config = dict(
    vocab_size=1482,
    encoder_stem='single',
    encoder_widths=[128, 256, 512],
    text_encoder_norm_position='pre',
    lr_schedule='wsd',
    decay_fraction=0.2,
    final_lr_fraction=0.01,
)
Rows from block 3 of the text encoder, named by matrix and row number. Rows with one number belong to one attention dimension. Each number is 128 + 32 x the weight over its row's rms, rounded and kept within 0 to 255. All counts start at 0. Numbers have three digits each. After the name is the row's rms in percent of the matrix's.
# q: attention query (text_encoder.blocks.3.attn.q.weight, 320x320), inputs 160-319
# k: attention key (text_encoder.blocks.3.attn.k.weight, 320x320), inputs 160-319
q.190 099:065097147093164124088056087127169168111058142150108070091153170086134133093147158123067113097127130135123129183092145114104132112058115156150121153120123061138114132153132135081106093157190106123058147140078120052131186116124129166094126141154126066154157112133099075133136110148152149143112121162143115135089131141142133091131184172094154116131096104134119091140162119126196149157137141163188137112138189128122144156160166078116077109142172199160118137098093149139156084143098119
k.190 094:119138111205059112105147125121113095118163208151104167158142064122077094165132167070109129146157110145109080106134193101109077067180108074113135139141097171064116101121118151130098159061035146118142104147097124124153114165197116113088129098156104130079111169130127145190159122117156128102112187192072139125149187149132148145122106120153130197108158119105166108106136184091133117141150104075096098201069103109144117126082074155108067139108162119152140120177161138126146100119125144
q.191 119:070173085139123161133099130109157079175156103072138042181222086152157124162115091105124133159139136109107141088207148116113060183129125088127114112131102110145112145092145104082128124124101149119118134193101110079110095168074123176118079172070087127104131160160153096188128110176144140116142104181091160112165141193129108159171124101175123166142147120116113091105090143093176122178119089067128111115067128148163154125160110154126121155110091123094094143084129107113118105056157094
k.191 115:147109094132118162164109076185121126052098142161090096095145133090105161082131139149131125167124117123147139158097109136115120090070118080133111152180179100102096124124136107168135127163217092156068120099171112127153169093087149125133077105128108161105122141109092139124120181169130194132066135031082133137146144140128156089114158184118120188093075163151140139095084130154130145185092099141173133220122129150114182111107137116176054181127170196137154119120128121143122070157098096
q.192 108:105172164111185125114055108150185116117141165138105173142133150087111136150167054115163084103145172067112148153103129186076159132169099197139135150138079132138066098179151144152121129064154156083066094124125101127119106172137080179131137133096123105147156145123129139089125136105129136152108130112158134127128088066091136147171070088134130144162110129150100080081165126085126106112144125143128144115144132176173134109153087091150114066156113189106178106127133136135142084120132125
k.192 106:113184109077126088183140127093182076184107174140137159151109146115158156083153101150063103098100089141132133096114105113122141108067103139123147099132142109153147161113127137157101143169127185174138142117051126147134085110102167121105120169120146139126194151125115115184139129120130151084080139218143171170110110154088139117077123143146167130160122119130161090112066106135163146125136116133132104141103150129125092186114202116158152126169154117090119131126166094183092127059104133
q.193 107:126069154106152080140104165095129126149140074185161114155131070143105068121117133138172099108101175078119136160110133091086150138133110113183134130145115125157100105198119119120168110211120119125106133035119112163117113149129135132143142139150115141167038131142153147129124111102140106161086116137195130112166128151110155122151126100124088123183105127130103162128142142061177147105079162135128113156024045165097128188132098122117117124118079140136173092136111174060123096092092123
k.193 110:128147104135143145177142165102161118156124136080188110145163175067148143104158154072071127110119087172204092117124186163173141171130130111191179147157166126180169121114100152156129130050102183110135144175095137149101073099168131155081100153155150201149172139121108158151167140132098107124120126098138195115088165151116132157050150146133136153117083133103156141149055152147084172132116120093128090137185126075137078139109138142053100172112157136162087134089130084165119094206145117
q.194 084:201136112098134170128088134087180089102079167163095106084138106156116135104131142107178074114147199155113137113078153148117150121150124199161109141082107151146108111163075146156158080180123140096096040114150109094115118137122075135136126138143100096181094139091106146136127199147109153164132112071149165130086110088105088125229062126143089138140151121139133083111111131144180157141136162119093101092074132135075162190118083097197148114136072159132209100117105106145214046075095180
k.194 091:095106135115165124146170144088091125130082135155152165125096126124175142149165093099082151121088067111113118105197132074112105166133062147164206107124104101182141189105143125137157117101129223113139173159096170176114123104121140124074171097126098191122147147109095124168147103145083107123133132130120120116134123123081168108098143108144149130153102137059098153137119121137102160137099141159142169143187145137106094143150112159104156197162112144149120172149170083173068173177127148
q.195 090:093157116148161110115135170106147103087126127190100148089186172063152118081174152057098140114087139049138109135142127104140144110153162188158178126150153140118141145078072101206114147200125111076182070123122071188187102113125124108148129104173136134187074134110200130097116118093154114127137135134097122154078145111120135118097116126166095178193144053123158106145129118104207084127123142144081109082160121166113093145148146131113133113122171094133121166188087135109137121142088119
k.195 088:113101114138143162097122102037099163153160103133126155121101103112144105100142132157129160156075113120141113160092148120102137180161131169069139150147179115131161115149102152121124159117091123109238142133150134173185111157187050142122155100153110151138140150127095077138121200153062201132127150137157188105157107187112141079144151122114155122146112131161120109108151135111134141113137142187092112094083116090084116129046096079057172148164114157098131155101125092115113142129141145
q.196 083:143130111123143131139194074131116171084086124159140128083116152182137147079122085163166071148155204118138138181140095122158148110169122159101130137147178127183129121135102139181107134129120137122131153142137107130120099148134073183115073104128142148147077182099119058031141122146116166186111096107188133120154132143076147111144117157154088154117172213134104094136139140075120139129119165118157099144125154103168070160139116039185172098127124124135119019209167083133154154155171160
k.196 083:145096162131125166116112091141125167135161157158165131137135076089142112119113126100141169111163073157065113087162154089184103154140144082164136174162079126094133096123127207109134180134110125123167103144077143104080160146104106086062136193158163128104147104108099203170149105114171094107119197173106131186082152116117119095080089142135126156148204128121158143126135127179205142141152120132097124140132102168168055154178124141158130109133083076117079159099077038064161129082082136
q.197 102:122107078159131153116175158101123122142134157128115149095148144138121208138070114169110139087145125177099082148179127189136170098115085182110150160049150106153152064089145120135143149152103137121156102175173165116137132126199120154144162156157160183100128100149158130102117107178122124174084111107098122123172131119109106165099175129086123127090118162077109095057114171135177071133111117119157164079163129163104180143139125121136120105125099162109155129127177045160108139080095156
k.197 105:158110141125099102103118096100160138182121143170161164158096150048126086080150133057132112166146148084151123149102121108100159111108108074140099140139111141152167167152124141120145103123165129149142137113107113108157183113108155127106122110142123151139116092024137170099104101124211133156124150147139142144099125163173134130178114150099171092126140086158158160117127131139195124126093121143084094139090166137106096178128158135142208079143148135115082151120097172158069209159118124
q.198 090:130194134118123135113106102187159128111159155091145118159119181140118124105206087118130119142134128102107136129096155155077143173139039148188139130134130145121169122058101100153094112075118111149116137186120095150124150111145108133096089102124135043169099137083103149197182131140146176135148169144130153125102120108086113116116150119125088133145161139167125135191141085149159143133151144096170127168157159135174061069118119116126139070163141099079103146129131212085140127166120098
k.198 095:137147126128128117154098127142115150119074108168097174107144082164137129115113170143124094123118149136136054095118089102131088119122160175172069119085074100121106127126187147107088128142125171139161140064095157150191085197105113126156125156075120126101133191184115080100120131055110155110141151134143159172123138110054155102092149189123099124189147133113125079118179161197158114147123174173134100149098150160120166123110135083116084186144127133080190157177100134067153129068114120
q.199 099:150152109109157092148097090195175078128137089148138126171083135156167139131137120089096078146089120131150135143146123119077180197110091124145113139160126090113176104167117143105089118102041119150159165111181060112085167085111130132150103122203150118084121187121146141189134163172154117105145174096121146136118109115145093123082157123119175116115117127143176162157139153107123147154159097123128135168139072099127093119158111164160071146135187147112111137136137163118108115171098109
k.199 106:110110150137201165144114174099159185111114134104137121149165070141134125070117130132154100093179123156115145124180117129126114107117135202110122079132144137190101184092143118139134125099143154083098164074063181156098093144142115142127154139112090124145159167153115150122131121099080161148125061145124105135095140143086154135138174165175136141155125139048097101104108091169149155113100150081121073132164163069137157141076084165121103185108109104139171092117129115139114061092106111
q.200 101:066096155094043119098132131106183133122125164096118169164109116093156149120162211088159132144112162135120144116075116145070164131145083182217145143173139137149159168148081163124142136110112119156121147124126063167166169170149098129180163124132168064199104128152141142183157099157109055177168160118117109125135129098111103163153122140069155099133175109139131180171105168116162173164096182084111130142110154146118193105107172167143116187126128147130152136081120122134126114161121135
k.200 104:140111107124204172145158195157096132152057105162127148093128126140147137131142103183107141067150140160091162133109102150180163082130097184111144075113140166191141183130188046149134102128110111116124086116089160159118062110069149140073130162080094124158112196074065125164079128086127180093110179134141121121102102105089131146130161151082094153122123114149117087126153161172143143088094158120062087114190150086183142137142153113072114127144109115117157158137152172140135124113149145
q.201 089:206095119072170165153133086190087180134142123128158141136083164171077102120105099182091092134197096163143123141119120137172114137082091077129106121146107089130132062126147037137100112168127119164114138127166142115057086117160078105145091130107112131128107161102074167093206138191159160110116077125141142092083141155175124058164119142116112118076113185148107148159082065134065201135157138119172154157112110159168113136108111149138106160156098130100109155081122137134157147127157151
k.201 086:184130151131085147077135144114151134120143135161108109110145093134223109155133171116120069157103138113150077135122144102103100122121148096178130118145101177112071166136085145154146108078095128122104171137108121085154201126125133126159107060168131155068136101137185073113109112096069073066150123103110085130110163075134097127084085179190116155157155117110103161116117129099175106126171118138155156118122156171115144074132084062135096160113116088137121124120112105169160122134101089
q.202 102:160166127111114149154087124133165132138125133184118124103088117151120139189089120124116094153085089213161158154099130132094196168153136114119120120101158088131153077155141170204146100078074141090145068145157103118137182122158108134127119114157099125139083140114135146190098186121138111113132126106146148091104144062088126151178121089173160243101092178131154092116103162137138149177130114143153118196138107145128143128147079193130110100121156183106117121103086118156135099125148157
k.202 100:130120134116145119131068088083134128069110125152175159149138102179163123107154105101172129129166098132128120124210170099170081113068133167133178094116171099136089192069137110114100171080175179070099163088141174182103085122062060151137167131094137184153137123125093134117168089183105131122072106133111128172086122191096132155157155138171141113108144137066132140109145108114138145112151114111158068145128190107089142111100125178132196163139087170118147105123190108162073105160074186
q.203 090:116156160104154123137130110085157165119159112062133136154140100126121189166160145146081125170114166085150135092137154099145100093169160123161137063164163137150112131086136121111150165075137132137146130177108077206163152139147180095119155106060116075114153129136139119142133087136132120073141123151092125097119137102103133130060139153084125097160116148139132102173075167160100113152153084085161106179151149154171126082124121123149094181159135125100067142079151161067047181173097034
k.203 092:117193086105125155092117151154188163143146146129128138138140074213099125135145126134113144090133169137067161079042125191180159071116165154102089157120132111086120138170099084138113116149077099161122143077119065119137114129114104138130110153109116080066118118151146139133115089117150123132085107167127076140142130114108062118139177150117088180163147143148154109113129109138196112127113149111044056098108149110120147089123121122159154124162170108125106133151149201099157116054140218
q.204 076:124120104151101159116070131114133102157156095135117147128142148106120084136124124129140132112111113206098140120131113106047156158172066159171164105063131179072110127163120136137122138095081127107087129149137091113199136213112121129153146144179111103141132160160097151207102130070112095118079158068148154119146103065124143176150164106148154092133102085125112108143154077172180158174160131126086148119128135160170122118135204110174156156081092165153131111077139168132139087130093122
k.204 080:117153102112137096132128084107111163132045086135152124141158155176138097129151123086138102101170123084135101149126121080128140154082136167134105134052113072127102165135157102159164067130139177073077103120161133190126089106128192137130145198101126172161120128166100092145185111211148122139165103090096147128127146178121122123173150149101107140113067145094121127182118155123097132114088114139187093126100133083105135123113106203124079141153124114114154132182179128156111107173181142
q.205 097:087107108106111145105080137159082172137133173084144136135089148111107140168128135119120105145114116155120069122091117084132155105092103134185060171110116126159125124126158113155136096129139109139077133155145115083111102174160108124198183133118118112160156105146076145069105151106135105140115131094126105103160141103082141091175098136095153123123102133132133166140102097123091105128158101144182153130083110190166177160071118152151082113149065185097135163107069131102136125063119109
k.205 107:110121132118138104155172144064148065158096110160131112127130198157119116190110087117094124155121162100148145099119127140120149100064104151178123106100142188126154125112109137123141125094183145158110128151101127127199167077052180127176137151083133161186092138073153075133130118141090143097116158128089107154105115103187137177116154104133148056101117105146115124158107150133105126121116127151104059070163176154150125145121169073101150109108162123135088109175162108167129149128128097
q.206 081:163133098137113107121128113144174113125152131123138134154148174112140159110145097088143160138159099127105093086127147177131178154168061200150143126109128155097171131150077133102152188126095118084079150138146113139122154170096142157196104147186123155102177152185098123167076105163149128184070130053178126115128163126119102156112160105092168078092106121150105151109169116119157149214149104144125175097133125148192168147096149115159148142084097175164114188092155101150080128127081126
k.206 084:106147114108158096141100162069112153180078082132156152097104176177138125053103105138197134119133155118130081167111146090123197092090117129119118111134161187165088135124143081117100103085179138136148137123141102100207119068092157107136178205103132130135112128068155113105114150068128128110145126087112144095152117107096125091199158161113175129105076129180177082160075102153182091082102115122155082108125124099190133156121158147143117074103134095127172129153101168137119155111140144
q.207 083:128093125101172110129143102092076137120156136113163090135126150164064114068091100152154149189123138158125119118124075057130122115172202108058129081123160199100116154140129069084119109189120130072135164137096082126077067107109116060177074133189113153121133138115125155092069115131196146118096106113131178126160113172184171113107146142139105123134066107113139140213165117169186147112148133115123107104062091127158076177126155153106101183145089145121108131176135162116089179118097089
k.207 083:143142133157091123130149092141112147112102121143112050106180075147109107129143146105153164145159173121136060121133189196100162104159166107134143189126138116133118068143103179169164131107126058128160159170183093152127151111145152159162106106181129131073126084095188098091188182134085148180206129114117091099132146113091061094098077122140087129143129151124100107147073141119142116151100151092121133113097140097162093098130098096136117138222115124162109065107106159167162093153113130
q.208 089:175149116096131156122171134103191103108075150119129090076150157192152138081175090156120117181156117160099138128115106127160103168110138112110141106067159133170167091099113149090156113109129114083119097183179125159066136119119145143066095118104142153154093137025130133131123147186153135119185119093150144104160182129111191140094163151133158195106106130130102102153184160117159136132132094065116110125133123096150078083171100127095200077157172152158033126118181165110094133154172133
k.208 094:111128179079153082173059095168115111104100120168164122096177096120172124129132148124177186130157127145121131121093182106170123101145132137161158181122128132140039135124113140146178104154121185112159160131109171056131152145095083086170130096155103173083102080184118172092153136090102131164100101121037093149087123106106132129079149132123060136101176156095128141143139148139163146108138184172078162131129096132163095123133174125126101122183127129094115144062114164085136106107050129
q.209 114:177134168082083164148129099070120119111159133046076077135113132176133084098123110153163142173135064100182130138180146058130082172151128107095140034126093177108123145167107105070120122130113138092137149157082083140130144130105090114108106126141123117096095115149072176224127110116126159163169123131151122092135165081140150121046144136164136135079163151134123184175123092130102151173134156101145116148092179135108058132130141121122174186134074179136079127104131092158094179122116124
k.209 115:142118099141123094068091151149129166098087148145163142150141104104166156113119181100143132084135108144075048097104112227152168116145120150112124148126105086136069135132112071172156124180134104163115093133191116129116092158118185136077064172089114120115099137174152100105197135181140103139127053117075090125133121129125101107169112113127112173113150143067173130132130140093153057126088156130104177125106112131127245098086085200195125116163151136157139123160089219122161115110144173
q.210 091:161153104143141103151059095135108097161105134139134111156126116183142102172112110138074142120140146179115120090116176093232183117104125134137072130129196117109064129128165106141157107105110110157119103104102109158179147110147151114103130127152072125077099156167087125190111177121120172016184117114158133134136127121152107056167065151151137130110149174122120099117155113150063128144118121195143090180135107119157111125134161084172128089059151145103141142065108184103133148129108136
k.210 102:110142160131148159089083104177215133070198137146114179147211097139110139128099166134141104113106093133127151097190155138082078157166133145114143152104102085125166177117128160099113162119144149089109115099157189177059164122142118109149186102121150105089142101142145121120148131139108058128065116132117144128118103142167170127145137135158164138136086096098087105153118102123136150102153101110138144110126094112120173090124091212112114219118136163130096091163186053145062079082095127
q.211 095:096078136157152103163157195070113170079148124180164143120121123106090123092066135117178143105080155161144166112158140060159122126182178174115133096110164125121161136081087102181113174220125151124192086102138137147129108086176145097173133120174108157157136130152206106070084124124127109145107144131078163143077118153146136174154123125146089178134144139128126122137135138111150143072148146077100118114120164107094075187119168128088093141136155106141113091175111100132128157123112111
k.211 094:135107127102132172075119110128053142142207153122134105149116100137108106127135128138156163190171181108131102179140147115128116197191159104105139148171156084083161075138053171118139176115099078112189125161178131147123111122127049106134121103180124158123080111082127158111111145140120129106148137090175104105137147131089167120146103076172116132133152137120113139110093108124146175169105096119116157098092132119108102106087108065126165063156108154147088140096123145088110166153139162
q.212 094:137102109121140063147119157115104127115074106166154140103090145117091152218157173145073098100185181128107120134162141121157160058116163093149076174118177062155135087125132093113145098095155122128140094108161189135145112129152146182106137121129116135109088099121171082109150160146100145097186148162155144170128170078085109120193125135145168163105088085092109175062104117109110110084126108172122134174079131125121170160131122119169097082121080154117148159141120094115125152086148124
k.212 093:206132170115176151110084131123123133130167178082170157170168103115123108082107108150086150157115135159146130142099198125152123168123060133145186119080173168120147131096140142105104114086147130161124182129084136137097134093118101106142208092092219156127139100133143183108095102096102078130041143108149089100111093105185184116087137136148130059132151137178091109126131103113114134092122105112138118125162150145156112098172180130120177156086168118084071081081154106138088097135109177
q.213 087:163124110122117147194135129131113166159154181079162120140157149137106103146133163120114167042142141183097121080104124138181148106162090102121078146123139169067159132120127139117172152169133100188097136136142123100141085115128137090138091142101097095134193116162145133173095096154173108083057106109189153131155056149178111123195112106113102059121113136162163104145108118172079171122169138166117131104122127109177166126064195165152092195118102117112051170125082168105140123123105118
k.213 089:131180151169148133118180138170082130083123097096089106158147129164133083146115112081095051143115109089173122093129094056142150144096106174162094134155107149136103119148153134139126108094154105131113100155136164088145120132143139166144161070100160092128118128139181060155150133118154109131201130054176100098111175117136104184115135095128154119103029134119078113146063145144102099159104057149157135093170082140088142106164134115093085144125143159154189161188137143135118101139149100
q.214 111:124134152156097093115134060111153156150188133084162156133127144151068135224067127152107152113158089073143093114097121164139205080141105154146132162152088149099143077154139149134155158115131139135110080129183087163080158048176112109093080123096146112129157111182153083150173103130135148090111065185191157167144065131117091125175107124059101129073102157130142112180104112138142156139162152151170164153172075148132172151071133136187062066172116085134156180141123142090148105120150137
k.214 121:099170113168109148142163199157131144150159080120112134113174104129130131116159141114096075137048119134130113119142085114145110143149185140172090143151179162154145156079174154091110149096119119164100122112102109155142101208093089161092143078076076082113166135088146134135075102088136133149087181109189132073099184135087132117132160151160143109207157133138101094102113128132198120128154053122115110128166180104085099106130138099093160124114144179110218143133111085156146112081098185
q.215 084:104135125164173076137100073088087097117120183119150133111071132147124074157137127139103206143071181132132151120130108055135180154102086098071108155164203110137154177150139146106157132124108142181137129141133125177144117106155152102077160117166135168150113139154131093124095084078128149160155093154098081117197115101122125112079099144082140184079141192139124174173168191097156120141125119111134082140118067100114090141107190110191114087116130136104040134131118133156089154133129089
k.215 091:121115120083150144138087151174129168091126170094163137127157084134107101099108137142153085117157102169092149097108158171202118145182116171136128188121140120135155144100149146135095129081154108032105120152094141125070122170173110119161137145185121159170117080072117163159185099134171131120121134084098134111144079138144105124129213108194147130116149074090172079139116128124198152103131104117094097113113129105164165080099078166073119156133153121107136093115168154121142110091126165
q.216 088:109091137138136147084069119136146091145106106104115119150155101140094160075118112105115124098149073087118094161159098100130098119105097204154138131142054110152181215145124132075102129148080135145057153102099104106158110120160120131172159135163128181132175095154147127134123071101103084177193123132158133179129122134106135076064122177099154133093144108101100165125184136103122141191117143121142110119114122128139076108175148134149081089073122174169143177077182127130091107084156164
k.216 085:134086055132181168167193206099170093144081111105144115102118145054166118101160134156132152092141086113138148141143124155060156163148071125136125168139157182154135111117122149159156092142079151155151134132161065089126137089106175117104152194098069115131122174115147170122121119088140157105092146148123154124116110123150173161142137175161119121109108122123142116131126127141116110081041164124055150100151126124192159220096146109145095126145146156097110152098107171148155156155153126
q.217 088:063104140138053134105098100123159130141121096100132146154113127141139155110086127177125149185164119119086145098140080151076117155073074133148166143170102140151068132146160120060111089071110111097149153124148139103119130158132120129138083124122193100122128129103102129123199119186100114130143146085155157138145152142180134125125127208046160041070112098140122124138152139150171166134136152110082215111122141166117133105128115124149154128179118133173155139128224163109132133127093161
k.217 085:105156111104156105133187137178137081167097112147110107061144114126136127101148151112154113090156189154094167127082125174100185099149168112082152094078091166159105150132164107152196104175089101147062088108123091087150125090096221134087146135102078108143176160135086169135032130116130151135152123101081072111121123096145112121158148170115103150162118170128101180157147108133111112121096144120159171149150153066143091191158081119166099128149105128123111146100103157163179079150110100
q.218 084:092120131171098087173131150134112097152135126132123144109081113124154123107090136108134141078080156129161132135164098106117073126111135095144096133088170044162165131128126155066128098124074112192162135103185172103140143114173103121163147127143133179153103109126115098141134137123143124175156093162108164138090156152191107137045158118100131162108105148150135142104168150132175146092136103123067164081091113072092124126111138120156100136189118133115134121211125111081158158155071147
k.218 089:125104142172150150122127090135130145134177180137108096105178137129142077148077098122165142128140174155118121101101165172111181153159119145088183170149068148174129103155166102171141170080119111133180104165142151139038148076105173123108127107232103116138184084098114196077144099185171127111131112110133063144094118124179183146130129110126097087134110117107138178127112137116144114143103158097133112146115139122134113114138081150104153164095131140169137083127136124186116128125130094
q.219 097:146100128128116109169125193115111144134122093174135187121138115080180120152121243128098129171064159096138113116085174131075192130116153119225131121099139138122121100109114118185169117152130086156149095118180129158158130162110153144173154135127095069170063154112194135136158141135116080064100150101065142133075142089107117169164163111144141138154107095117143116133093099131182157104125143118119113144120108187092182146088149186116154186138146098115169116097090163107103099158082060
k.219 096:119140149088120158107076135099068195114117077122143143126122079183141121182136128110125126123145186104163220151091121092202097143099122177149167048101170111125149194149098106117117104094080135065139169189092149156133103118146067126145148104154158175166147122127077100116083104141075128152125139106159106113115101148138153114140169130120123131114095177150061169101133112128101204084106116099123053111193168101127133046102130152065146162089141095122122130143165119139108112166161128
q.220 093:101036140131101125141116132145147159137177112157123133146154056149085118078053070157231133103113124156148146122105121120147108042158118185195116071109133144158113124096154101132131188180168157134106155108080133140119117167110132126172153167068101115183149129162114106084083116135080090129083124128094161107143108165143151143120119130110085132122145164142104074139135143117113144099110140107159082120128104133124124151127106108066135123100133142150197025111130154099125128139105069
k.220 095:108188107130065148166170164127152092177161103178109118089114171128098157176189105115060150097125170094163138083120117133150116121123189046117179102145143094112158117181083113154085134104071119133178074170128078128078134114136132117140077109138111125051086091059138160112105104109158094111116149122176090142132151083084154159141103130141066124167138114117134173176093096097110174141095135061093119149139136117141071141140192111158125125188132142197039151147134135162128168132127159
q.221 102:111071135067127098137157140124118170107108140122121133157089141119073196137092132163152095111184151140078111090068050169162170047156110141211081107117109141143108133158133103132129164127159127129119127130109055157092090151177068140155106158110160112160073142119155148128113166203140080083143133089154142188140122168124166129167124155115131147107148082131165132108120164129112126064098157113195098150078149106134128158148138134077065132143175152168207115130168175121132148117120159
k.221 109:166118178142171157149166123161154079150130124179134116085192133131122125087156137112045127125128139131081151131118137142149134102123153093116152116166138162147162143136130176115154054134105107132149117128108158127081125129145129148101130067069099083068127160076124188127068156062112117138113101212179101103075157086109186125097089124105063160171105136070077144109121082136114129146117158106082111131174159163200063136171186105126195158174182128158097131096123140153083107112099095
q.222 096:037145112177110096130109104150079134153108161147175131151107132088068095148085164104121152131128144129097067136037147129128181125164144153088131128103170105101107171113101134235142137135089146139074108116130096090194102155184119076140135206149134142174142109142170122118136105121127161111137119126162153179089120124123106079181105161143154148112139162098115134131156192162184172161165154177116135191141129135144153137086155093229108125088140120102124151152098166160106118099119149
k.222 098:135166167088132113124180080178128119073085088102080160102147108182128110115145113168135144170141055097103187133140152126079123176131133111108119082133134174066174130146179151094107098070141135105107112107141166161093147123123133152137169143121097167108134167097095167164075137129131097113143158065145130087149085109175112122073175156146192131150046066164070101138117126156149201148131037134138108125106123166105126117143091141112144131158148145147156093151187074181170116105119132
q.223 090:096162138181143103146130091164090122106172090122129113107113160137140102180095128167166193166104103061143078123104111090116120079156112137141104080162105123116151148146157188128080198107109115164120139119145099172120140086132101155144054103073141156150122140116141066091123068089117173130100121180142113102138185138097174124066152183083106105062146160159099182166178119144160150087128104088160157127116059129099122148077202078140100036164139124172134143166145139047105153142113099
k.223 099:061150126129134115149152122153104137161176108099118129103162142149094112135097138105182139153109175178094124108064143187170159167137173118140116152150099168077126088108135123138143146086111105110132060154130113108100069153138114139141093178164102081105188099134176222069076117146157169127096157094152099096073173147131123055153133117093119139211112154153171097122104119083168084146108114072137062137116156163147052124145089135126132111100129111139165138131128133098223126085137110
q.224 093:084123146168124106110079107129110154133134139093169102142123100099074125165074096136127132090142132152164123131110128118138101126111143171066139125060134143134096096116139121136105141109112195064064158179147158093133130174163107129112178159146108180115162111159108067058124138071121147156128132137155155162157131108118114109159132157141165141111142153077116097121165161123184084124164091176135189161177110135124161154101097055197133072073052156144126157190116115121119155067108140
k.224 095:117125114143113109151163090132149071178125125136144142073114164158108125134132105145081142158130137060128133129124139146082121121108140090087165136150109139126186086105175131139153115106137144189115147112066130133128140093082216115134186147098137150110121110117111208120135118147156100123092094082091080124156110072198154155124144079118129076102113086162120135160138157105095128151128075137122127125072151155124040158213140092199187076152143155129067111100152127163164168163059205
q.225 092:151127092103134115145158152143080161145094102079126110109164140117179175142086124141111095148091141125164129192168077098192151144118111151207119126100141090182160137095076151113169142072060107174102141189153116148134130152182156162116142138072170111138142156189115083139071078115120104146129115140128105105131133114081149140097130103003129096106139129169160130161102195086093117137091132087178114209111119113145111157144186100105151146101095076138062106176094099099131160137142085
k.225 101:113067116109127159101111160154139127153142134158174161137117141164160138112101141088113155142151157109059163128055126140185117070119105151144045130127093151089130098088161163138154171145119120119142128153094156122125149090111118087091157193093103081120098126088136174097135066099170105136124144142122128167095186151172156169180150147126110103075152126108145110132133090209138076115127159116110041146106106164160147123174095156136159059127122121167120171124156102080137118120164155
q.226 097:109104160090210071164097146126156142099138110148098126148148132114121113120099110142137102095153138091115137088180127127126098152153155197140118106159074121189128082151137134171090175163121167034085095094149109109089087128134128172168124161102122165106152144205120152071144140113125081112082103140138137150074140154150109165157121136145102146136106137141100089065172129080118115104150157123119129147150145205102113150161056089151126083125110160132173112089160093132173125084064153
k.226 100:124144125136127196110165105076131083164195147150127121147095149098177177082172132134125146170131094072183098150161169150104142163115136108080150092176141161064135159140054150126111119126070146191134143158114112106130143117106144118099087147144134110096165112096147157161085143147189083112095086146140077085150177112101134073114077105184161152124121120113167134112069136090117135113108090111142152114101089149118078188116152089155164099109107149116075136096139074214114125191127141
q.227 091:167125135162148164097143205128151095128192098155127140136138157147125157161085145139052124122096098143124159143230156090132099123147102117102166110089112113137163093131102106131105199120066126142184086111167083142108138093152169175098086124131118140080186153128131141144086127126085067071060151166156132107106132117122119200098079124101157092129105124161102071140138152130119147168134075087121156120133161104122094160154178098132112145118125116142101184117156115119120108143155099
k.227 097:118075080148141154052109124129101150174143143120130065149167138159156099158140127114209128194125137145087071146124136150139140145181132117095093150173121072059091131123102144124138132162137157113100095123158126140159140125147041096104098148144055095141095106130180158099085087130163121155125128134136060147140159148086140114207145148142138133207120148093150179116121085097105115137124121134146095133096115092069084118096109187129147072134122130127162144126116091111116160127150129
q.228 088:152151106139110095136111147079157138108166183190129139080143095153112136113126155127132148094111136104124104129208194101115132159185120127101186117129160126127181081085141124179107126160111186084184089166107149120103123090075151106137155158120127133128125070107170127114079172152124092154093140084123161150165126102091079107118130147156124171153106191107143105150172134129177095151134093169124080158155119144071098152102096153182136120125116146006128071146125082132135141112093093
k.228 091:133130144112117209140111124152092162103104156129102122158090084102125077140189122126148068207182084093189094095125123139138125167122119142130208102114200102106122170117115117124082165128151149131143208135089133172167164135119103128163123135149181205106091098107111100185073137110097119113134118102146071140198091092144122129105144109189133108109139126109115210152118117129125195089069091136098112123117114103107133119096129090124147143181083194192139117117154129088125169174073167
q.229 102:155092111119140180118212119103093103118132140086068110081129089147164130096131113078151123119083118139206084202116118133161118130147183148116138069082125118167177152120146087151142155161126160144124123172122111070163131124094147144114141108096145136135094155149113118099037155087102083138115097122110090102165110142099171158062166107177104181127168187133128142162115147111166117169117129147164077134154148068076146127115112141107128152120144154114115053112070085193147115150151048
k.229 094:097104135119117096144090097122125162102148125146156153148112150110123113154130115120115103150161105128091190078163112152128108140108065174135125135191153103156096090141086083126113128135114133117163138164122112152078159122123110091159070164125106146095090114098151112118203084180182135139159122170143122177118111152120125167132099095151133096085157058067154077115139123104149148110170154119054104147125104185123158144061146154120143118139112093192111143163163172082146199118154108
q.230 092:098117110176096155109057132168141100135164178122137155175118124096141107118108097150115155113116083129140087203168123133030154128102069127142162176102095144120124125140162092089118110070120148086083211132119111087144147198104092145142176169207166135118142093117103139139129092114095084159151161118138144142173114076128111145088125126116207109086094100103122120120149134093161105125147109150143193113143109175140127123156122152163088122100100178106130144171110119155082140121113113
k.230 100:150119064137138094158153122126138116194032107157117103093095163086112104137159107132096092088152179098155154121108099130091182088090089146081121109094142122166135165135139088153118119139191096164113089115104100153152128102108210151158140159108114151150122114075097111139098111091151156153109151121102136178110080157187158136187182150122147070131112118149131151145142105141077126103080115126108085107103198089133145159133154148147153116154153128128095092153143154173138132096096130
q.231 098:111118168137183167107122154153068150162118112144147096109109092110127104105117126105117126086047117146161185199109128105111068163119138095091151105092130055140115152093120121124129093126126135214092140103089200099192105123157139116065151092114112152155080114124142135117133150029099132144129119177088106128111083141134171134139152103135098149151160145117123127098118117134158131118108180107150133149091163065114095114142166125049128111101135081149143063173080161156165131140175168
k.231 101:172103136162080102121116076133121109077099132121125128077096161178121159180069122191089163135149121147125108157177126108101046152137108085166084133135066104106153019113131187121084146135107136120119137165169128132065117114167114119140132158164137140152115145144073138127165081185191151087192131105153163178139153145120176170108105130142116131108126128115116149106211129136072157150197140105202138176059128214113146131128098110132121123094119120089125147143137138074139176154163100